A small autoregressive pixel model, trained from scratch: trained on microscope photos of single blood and bone marrow cells.
Rows from block 3 of a small autoregressive pixel model, named by matrix and row number. Rows with one number belong to one neuron. Each number is 128 + 24 x the weight over its row's rms, rounded and kept within 0 to 255. All counts start at 0. Numbers have three digits each. After the name is the row's rms in percent of the matrix's.
After each neuron's rows are labels from the 100 images, of 14976, where the neuron reaches its highest value: "top examples" is what is common among them. Only what is clearly more common there than usual is listed. The data: microscope photos of single blood and bone marrow cells. In brackets: how many of the 100, against the usual share in percent.
# fc1: MLP up (model.blocks.3.mlp.fc1.weight, 512x256), inputs 128-191
# fc2: MLP down (model.blocks.3.mlp.fc2.weight, 256x512, transposed), outputs 128-191

fc1.314 096:133166104164127123161127140069117151210102133143072134150127122129158167125102127147125098134141128130127137138174094129146177125102157140130143142127146090166141111128135129126138095102113153
fc2.314 078:112129138126194114116104128089099130137130128126201135127130101153154094200128131121166129090091088120127146130143183160107125161118125138144124134135115128119128127164174135148132156134140114
top examples: cell type: eosinophil (27 vs 4.2)

fc1.102 106:127157157137095112151153147156118114109132128123089147107144190110120117115139114165123143166043111132123111141129122095125124129128178118129120122145132138130128139108135113110100139129092127
fc2.102 095:136131120113138145137110149117128127128124131118119122137164107115139146109102125118134128132152143118129137174102108121164135140143092131142118111139128155130132194176089149147139137122175122
top examples: smear: peripheral blood (98 vs 16.2)

fc1.507 087:138128161098124130145136134102098141139140110103147195129144151104127107128127081093109102142115120136111130134126131148130125142125109118066136155133113156170146168111161113135098138131177102
fc2.507 060:125124133125122131118210126107169128143128127153120134108114155142108191099134123126111135127144117140125105126152119152150124131159126129083128122131139114098152138163165126081115138192128127
top examples: cell type: erythroblast (40 vs 14.3)

fc1.115 108:122126123117177152129128183138098115147107131109150127129083128164093138129128126133139100191114162119112119124120125091155154163131134149180139135154124095127151127157182128114101110140118133
fc2.115 128:134078121147105146135137104128130125128153113136151121129168131163142098119108078149137133180132145108109125090129170142062144131132120127179129166143103130152123111148141110151136117135148109
top examples: cell type: segmented neutrophil (58 vs 20)

fc1.101 099:117176175075140122154117143122109121126142157126141126121090107144210117155113112139115073127109138105074102170165140128130127130086129102151129124141111130135102132105151167132115123083146074
fc2.101 114:162129093157130130163149118103128147087108132131122103110188104149122125107131098129129134145131103118129173127148151165092079129133124138137134161130129157094106118143156156133133130176125135
top examples: cell type: eosinophil (65 vs 4.2); smear: peripheral blood (52 vs 16.2)

fc1.302 083:129146097128130111133133111141115147122094130151163112130159145145154184139104122132120122145146129147129200169020126113121143135137175127118136118132122135150161171143114136121088129100086133
fc2.302 054:114133123135178128128143127160133128099125127114129105137064140189168130119120129128108128149144115125073129186125125139151103208170148128107132120147161144128148134061129128129127139085141127
top examples: cell type: artefact (28 vs 9.8)

fc1.60 104:120136120102128117123124122141106115156154106105112149112110157128200124126176176104120085141113124131124129136161103128158112124132115114143111156126119117100123148174122134122113150164119125
fc2.60 148:127078092160117168127130097168120130132144108125121109177111131125123121203161186138124167112110140131123134150092116092123115104202143128147133138159130153136147126143136136125136127127161128
top examples: cell type: erythroblast (58 vs 14.3)

fc1.153 103:117084143107168111124132096133074137123116116161150145091111120090160130068087124148129111161120134094128120119127128138127125161088116112103130120137128148135172126169108081120118129122095169
fc2.153 094:120118117150130130141132099094134127113124131133160150147165123178123173073050167137153142157114159130124156127137157132120138116108121141126127119094152068128128123121119145107077117161130107
top examples: cell type: erythroblast (73 vs 14.3)

fc1.332 098:138131108106157085132126119091116145169122115187080128113124121092149195133170124128104116129137166125121154136159119125148162123091128071105148169089125117141124115147138116077102154124120128
fc2.332 073:125121129133098150139103130128218131110128128125112119126171147129068129084138138128141130145120117154131130123127142123099131132113119131124127135128129129084138107153129110139124147141151130
top examples: cell type: erythroblast (56 vs 14.3)

fc1.400 102:129110181153146164134177106136131131124130138149180184136141128138113159083122119154128125127147131084187103118114083168149112124124094134139111107107119068066152132116129091140098134117155091
fc2.400 111:112129153130101129115120146107135109123125145157078136146129124133121088141104108119107128117168065141075137147096113126116116144138121180155129089116159166145120161124070119113115139155129155
top examples: cell type: segmented neutrophil (81 vs 20)

fc1.445 117:121120113105182143117127168177117090130163143143111102109097070147162139120108172110092123128104156120128116095090138105124101142125100129127113138145122150089135117156133154151121116140110103
fc2.445 131:129127107097105141108116118137125121096162139154154139151135191175124113125112130146151124161125139100105156085138213105129224145145095116187153145167127124110139119127141087122098125121122121
top examples: cell type: segmented neutrophil (70 vs 20); smear: peripheral blood (56 vs 16.2)

fc1.40 096:144104131130121092161128120090131104172155070138176177125131133140105120142151138111114129116131160084103095122075130142125131153091143140127108118147118093110133145139110106069103178112082132
fc2.40 127:132080101128129177128055106167116141138131119150081108144135137150134128131125130129131156115131155123130126171133136154132123101133127100157119129124122096116129129153117127137124114124108123
top examples: cell type: erythroblast (41 vs 14.3)

fc1.363 092:148133128170125143128091139139131130134101103116106127136155104124156179142116119100100149122078145128171137165091116138093111098147138102112127112159144083125155085146132118108142122148104122
fc2.363 096:123087150161122099176126128127154132119182138124215149116135119136148122126130109129091127129113111115100124103128124159093094111138115126107116142174145132101101144138130126061099126132132127
top examples: cell type: blast (28 vs 6.1)

fc1.405 108:118130138171117114144127169123079125112106134114126122120148125178120136118080132133115099109128091147117152145099131102164104134122169095107127161123087080109105136125132136125102140135090154
fc2.405 142:136129164109129123153115109170155124145115142130080124112182158126126186160119158138120129106126142130135109147124105103000103113124076127156113157145139129163092158108123106093153131128108156
top examples: smear: peripheral blood (59 vs 16.2)

fc1.401 100:137137122080125150151148127124104139121071142160099118149108106147118117146128132121116130101183082148135162215140112145134130125101109154123165081117099101162152147125078143110138151084135090
fc2.401 104:158101139131116131123131116120156138118139128093130154102178133107141117093114129154147117155103136105129152132153128123126128111118144107133103113078093165135123074128146063128086113139149130
top examples: cell type: promyelocyte (25 vs 6.4)

fc1.346 093:163104130147174147124142116107107149092127143161117175135150122143144155117172145126128104124127191147142129159126116130131152130160153071095147132128124136080182113164131122145128124114096131
fc2.346 092:111112135115119126166144129126110149095131128090172151116082115129128140136109096129116123132127116079097167111140127126111124150075151137145117106140135099190128106083116130074118127135144129
top examples: cell type: artefact (33 vs 9.8)

fc1.138 099:126142129129131103097157108091110155166126127123150177145136098095126129121129132136068128135063145084154092138101123154152120095086121102141142140158132116115127143140127094140081128173094123
fc2.138 122:107116072127147119122120146178135129140125128125114099127144110130121146127169138129144126108123147103104155167134112090094129110165133128170147133206125150137121139147147128072122088146126120
top examples: cell type: erythroblast (46 vs 14.3)

fc1.443 093:133115116098169127112147126151171098127122127140105116152139125113069136112118150139174129145150103133085176143111102119128122129123129092121123149143126124122161145161109124150120120109096139
fc2.443 066:147121098214132200161133116126123128123129128152142128122110143137206147125111110128105157103130186095145131109130123132081136114113138087167132124181105084177110109116122150066128126134141118
top examples: smear: peripheral blood (42 vs 16.2)

fc1.394 100:136079162152085115139115092127123142124102113094117117178114121155110102119156155135099117145079095130099128115148154157153105124113117101087061115154114108126125117150139082129083077128105115
fc2.394 082:121119133132140122110133128136115135127127127154145127110169136130145133100162131117128138154108094134148127123105117100104068155095142107107123132113092128173160157134099126129143130123130127
top examples: smear: peripheral blood (100 vs 16.2); cell type: segmented neutrophil (59 vs 20)

fc1.312 103:154122126134127116147170161146102147116111145096110144103155099131097133166133114112113128229096116119091162105112110127138133115135133092093099113143122138119166135146153130135114121106162113
fc2.312 115:135099144111140164112105136162155128108123121165090121142128098092121072144156150123117138097116130128151111153114129098107163128097137118154132132197136110139143089140097133174187095166112092
top examples: cell type: erythroblast (39 vs 14.3)

fc1.395 093:152137128116148162123136124133130099140143142105128165155159122177157141170127152140083123090124159117158144127074115124104133105137128117108128148106134082096129125135104104152112036138097156
fc2.395 068:133131170146147125129133123107142130090114168115140135068126088144118125121086111128120130098144041160106126078124142132034127096117094137121132102131188134099119110131111156098111142130151131
top examples: cell type: blast (27 vs 6.1)

fc1.7 100:136128086130112131099172150128118110128135103134127099137155086151151080123133173094135132126132138080129101125132143156167070157143104114118137119195112119102198162148160115096141169121069125
fc2.7 068:122094122154119119130119137145093128110142120145147151122202137163133122162139119128133126109085150124040155079084101103131128124120127140146115135128114128131099143106108095158126106131126121
top examples: cell type: promyelocyte (32 vs 6.4)

fc1.353 108:129134143061118126086129122149149112133159134143128129151120107159124127132154128105123109119119102104140135130127128118114140170123098123145133167140130134138129130155122124114089101094144132
fc2.353 132:129104126178128154148147112104132130107134128132197126104084147131122120215116106130145137151152121077122131098128095162152045100144119135116125122124130114141134130149167171125138141151125111
top examples: cell type: lymphocyte (38 vs 15.3)

fc1.199 104:132145118108118102124176150129097133172128117128156186187133073133133119163136128130041094119162156129170142127136079162105132131141148117091183119139159135142130154127130150159116135122131130
fc2.199 125:120173124118110121110115107133133128080103122134103079128093147116085124093121110128124116080093134173105129128128160099090164128120115153141120122121145083134166101150103118128137118127133131
top examples: cell type: erythroblast (63 vs 14.3)

fc1.8 098:128079105131116118137131114118132112078129167119126155108079116124118124145167140107102097123136144103151138133165078179133108119102095126116127160116121096114086121126108111118106120159128156
fc2.8 140:096066072126147192117128129151146125117127128129118111139183132118114154136133213127154155069107137108131142140100111147111112129140127091181126123206118128136096126162132149087162088142138107
top examples: cell type: lymphocyte (40 vs 15.3)

fc1.434 086:117163119079051107203127132131073124127160142130083141128129144135120115148134129174120141125125079112108143127125093106128061158152111098149132154143146137124131130179126106138127149119127147
fc2.434 041:122135127116180135126143147147126146128121129125135122108103113115125116117114133139130129150128059159122188144136131123140136179164128150122127115160155130193161177071141127132140128120138130
top examples: cell type: promyelocyte (60 vs 6.4)

fc1.500 104:125142122116174114143121123127123153161119150088119137106142123180138128116122139128121085128113113120118115144135131139154144158125120154117107169148133128115118132149112134148072109158090099
fc2.500 142:117125107189165151126127116150081128122114138119149127131122129178127124068165126140121151073137118120117135143112085135101085159125183126139116125145111113182127115049131137189125085110233131
top examples: cell type: erythroblast (32 vs 14.3)

fc1.498 091:104131137130147115138123146132069141130121126129135129122117104113172171152117129106126100158102130144117116133139086095130116125115104133126119121140130154174122155146151134118113126136132139
fc2.498 088:108128115142137110156072106134181138166129129155113064149097127139122131121107128128129127130159134107134149163156144136139074098149162121130125114079096031112119159112112141075114131152067108
top examples: cell type: erythroblast (57 vs 14.3)

fc1.358 094:136124123134178130123127156103085087114150139093096112135121093128116121137148128155120073160149121124115188139099108103134108125123115126081139127114099170138158153127117139127142116139068170
fc2.358 075:128138140116138124111119132166134121123122132161160135111141130131132152144122129124122128089083130155132127134109128140086114120122122127141093138163170140190088140122133138125149116117137109
top examples: smear: peripheral blood (87 vs 16.2); cell type: segmented neutrophil (47 vs 20)

fc1.237 097:099176108144151176134154179179116124135124146159124143138134121121125119106117153113125109169108128085096128157130127136172152154136122120098129124174129124043127127171123126110103151146131113
fc2.237 103:123124147143110127117131138120109130065148141118186152112136131169154094146143132126138124142126111094088138081137159099097108118117080126174135130127131137167115114150158144135151099130127104
top examples: cell type: segmented neutrophil (81 vs 20)

fc1.33 088:088121151126135137099119126137129118203170124131151149126115135128167135077117128094104127097111123086099119145139115131111123088105107130131156127151187184124127142152154099117171163129125104
fc2.33 064:131106131138107093135090124104191119140131124142123115145112072112158119122104144127150168115121142145161123124127164127123095062154129129141171135130131126121129172127174145071111124158101133
top examples: cell type: erythroblast (43 vs 14.3)

fc1.371 108:154155111113132121157133143152090191135132126122112111145118187137101135148162168150053102131106096139123114133136195090140175153102139080092116142157123070148131167144132120114124106144122132
fc2.371 099:120113157140100120096102163127136119082112128131169160083155101124135110188117124143166137158085052125127119120111128140073137166125108105091078128108064132143136129165136060138179135140163134
top examples: cell type: lymphocyte (34 vs 15.3)

fc1.424 093:100138105135137141124150145109117129104107112122117136110112141086162140136099122087116127115115122097140129126140116177120099149111134136121114118111185126134132126157120162117111145104163154
fc2.424 063:134129123127138109112116143159140130132109117101097167134218125120146110102141135129129134175130116119101129169088138084075126165149122119131123119162132152055154111165118117191130126120106120
top examples: smear: peripheral blood (60 vs 16.2)

fc1.423 118:148144138092143144158162146126108126172134132129126119090141138127135153147124155121106136151136184093125136159156112146126101132122090112115120133118152112127103147145119161095065140143113104
fc2.423 164:136112124123151149137091109133095128140141121120149120148126121136146055049154127116125141143147165116120121119103108109126154122151161127128097077098064090150108139125118124115110128154125129
top examples: cell type: erythroblast (52 vs 14.3)

fc1.336 116:127144140111139128114158163120130177128097162131096103133121146123128128187150115127146127126096169078115124143120091126171120147132127114102106113116092082148161140141140165137150117132091134
fc2.336 111:129075125085148171118095129113126133129159122130140132138165117113139104124158147124140128087160129136091112128122135131133124111124120101149170120135107100154170109138129123137140113173041092
top examples: cell type: artefact (77 vs 9.8)

fc1.30 096:157143130173144119141134143106100129100132166109113111127118138172164122093123155156137143128068147134130170114142124140120131145138118114136061170110080134139142109172167160153097072125099099
fc2.30 101:120129145120117132121136122120144127144134137141098130116106112095129119104103128131106126119181106156138138128147118125156077106158147132124114083147152141210116176135143137122133158119165111
top examples: cell type: erythroblast (32 vs 14.3)

fc1.175 086:134111193129130120103128138091122123112084148145123134173135151139186091124122130120084087188130124104102117180132115171125148144098115109149107133119139167161121156135144119118105154125150099
fc2.175 061:128125103137112120131137117131118129153112154190084083116134146158105213136069119127181128118129138133128127107132143133136104122131094178176126141130166073075131137151118141120095126148118127
top examples: cell type: artefact (27 vs 9.8)

fc1.460 094:129142141129132102156134127124083103094100102119111151106114129134131136134135083120099098166121086109124129155130133113079157144139133189148128140146110138145140069130163089124144136122126112
fc2.460 071:134102145172131149129167102092182128138133120129180146128129125157130168104088125127143130126150124129129130126127117154128088126136126128114143118125111094154126115169132145125123144180124127
top examples: cell type: erythroblast (58 vs 14.3)

fc1.481 092:130137125120163111145132124149129128142136158103128139107129128135120083145128128112128129185117098121118147161096125117130172156131067126123096093155106139131089130149164132123150149118129100
fc2.481 100:113134110132132145126129120164150129138110164130117106143142113085142126135146133134101126094118119098131150160136092124090107129101095132168151125169127108074120155096161068157136112127129131
top examples: cell type: erythroblast (39 vs 14.3)

fc1.167 099:115125111165160108128132137131130095122122148138105172144155131114114154135130153150097090140127153120127198140152076145154125126121132130159141101206139142100182111167132132128124147133139128
fc2.167 091:115119110067088119147122128092105124154128124136124148148202142108148161171114090129126116127145159129121122107129116135143131126133130150106208136079163151115120158114123144148131151136122112
top examples: cell type: promyelocyte (30 vs 6.4)

fc1.25 108:150134107144115128143129120115144148127125112144113138090113112183153135087124088141095139157102089108131115133129128142132165145137117113106095162098095173128141128101139153111079111127116097
fc2.25 127:106121107133147131139127110140121141119125126126119124145135131092117121140134086122102123107141109123108176140112105154148115158119148133146145120123120125133121132093084150190134111115198129
top examples: cell type: erythroblast (58 vs 14.3)

fc1.243 103:151141155155178117111125128123134090105108159131126165118119161167126138084121095139095096123122155113178122127133122156148130155115147125113132158096121083086095130169115106116107100113103136
fc2.243 151:148102150114107128137090124136129130130140128091128079174182127131153092081164140156137126156121104139091133131119163109137126127135115145143069112124064174128097106067126100107128127136116132
top examples: cell type: promyelocyte (32 vs 6.4)

fc1.121 102:133185106119129145113148174116127133121154153125170097142094153187117137137128165122118149157085110126120167126151092164103145140136121119127133160136125151152109126125168138122114121137116132
fc2.121 087:112101133188130132111102117130115132145125127084138157132162132117123148111138140129105130131129133133134086131134148147156139147135130124125148094110132089148128131144119098159121144185100126
top examples: cell type: lymphocyte (35 vs 15.3)

fc1.324 108:133120107115126122128134132102127104110126155148124144134104118136141128166123152141095130084126101140130130142129159126131112128119125129125103133104156084113115154161128144133084125136130125
fc2.324 113:143142134127099125130100147136085130127123133142115072089090197119122119101172126128126108128117110127136106128146147153090069135102120119120067121136129128123132122162109118087121140120132099
top examples: cell type: promyelocyte (28 vs 6.4)

fc1.469 093:134133120127139132136134167105139123131118109138132131140108127084141155135161136128133164178115126156146173149088093106097152158131143110108110133158154137096145123129133133103117178145145128
fc2.469 101:128098085147133170122103127123105128122125128182141125161138135147173151138115122131131142116098139065127128119122126100125083128120109091163126158165073104148108105113121110147119115188083117
top examples: cell type: lymphocyte (35 vs 15.3)

fc1.219 105:123179083141124119163108157124122146132148127119113132128158100157139101137137169095076116162127169094123128093096083130162108131152132126104115145135116126139123123176129108117099133116107131
fc2.219 120:149102139146153152106143116146137122171127091157123126146125098098136124042093165128161129125201120147094132146124105137100121141128148144137117111125136143115134174099103148119148141108097137
top examples: cell type: promyelocyte (30 vs 6.4)

fc1.303 106:127131152160125131149112120116083116101115147126132098119125186138114093132094081126125121179135114097128142086144121186134128155142135117114158138136132137139172145143137150123127130152164108
fc2.303 074:138120132128112149105097110140146128106132128097088126160119126125082139117146148175121127088123125172111140166136149108138143133143099121078131094080131169142104122117138125134085128130139127
top examples: smear: peripheral blood (92 vs 16.2)

fc1.245 113:136128151150134127140121116116135117155123164121134146132109136128151147106155167117064077131104131073166105160132123096141132115080132091124126144155133131153157120095127137074101112131122078
fc2.245 181:093151105093142085109127137130131120164124123163154108108136070115155137121091158126131126114110142097130152173134133122105073117121134126143128116123127128140063158142196155070103127132142122
top examples: cell type: erythroblast (83 vs 14.3)

fc1.166 112:116141147129140111129135127042076120099122138110143144127101119188193125091107134079098097149141148149129114082091124141151132106142152148154101138129146140082103135168128075149104094118129105
fc2.166 128:131135144126156091126137129075130136126119126105135108127156097125172124106118117116129140116162129116094140108136176131122132107140121124138082106127127121099086191119141138111125152125085152
top examples: cell type: eosinophil (41 vs 4.2)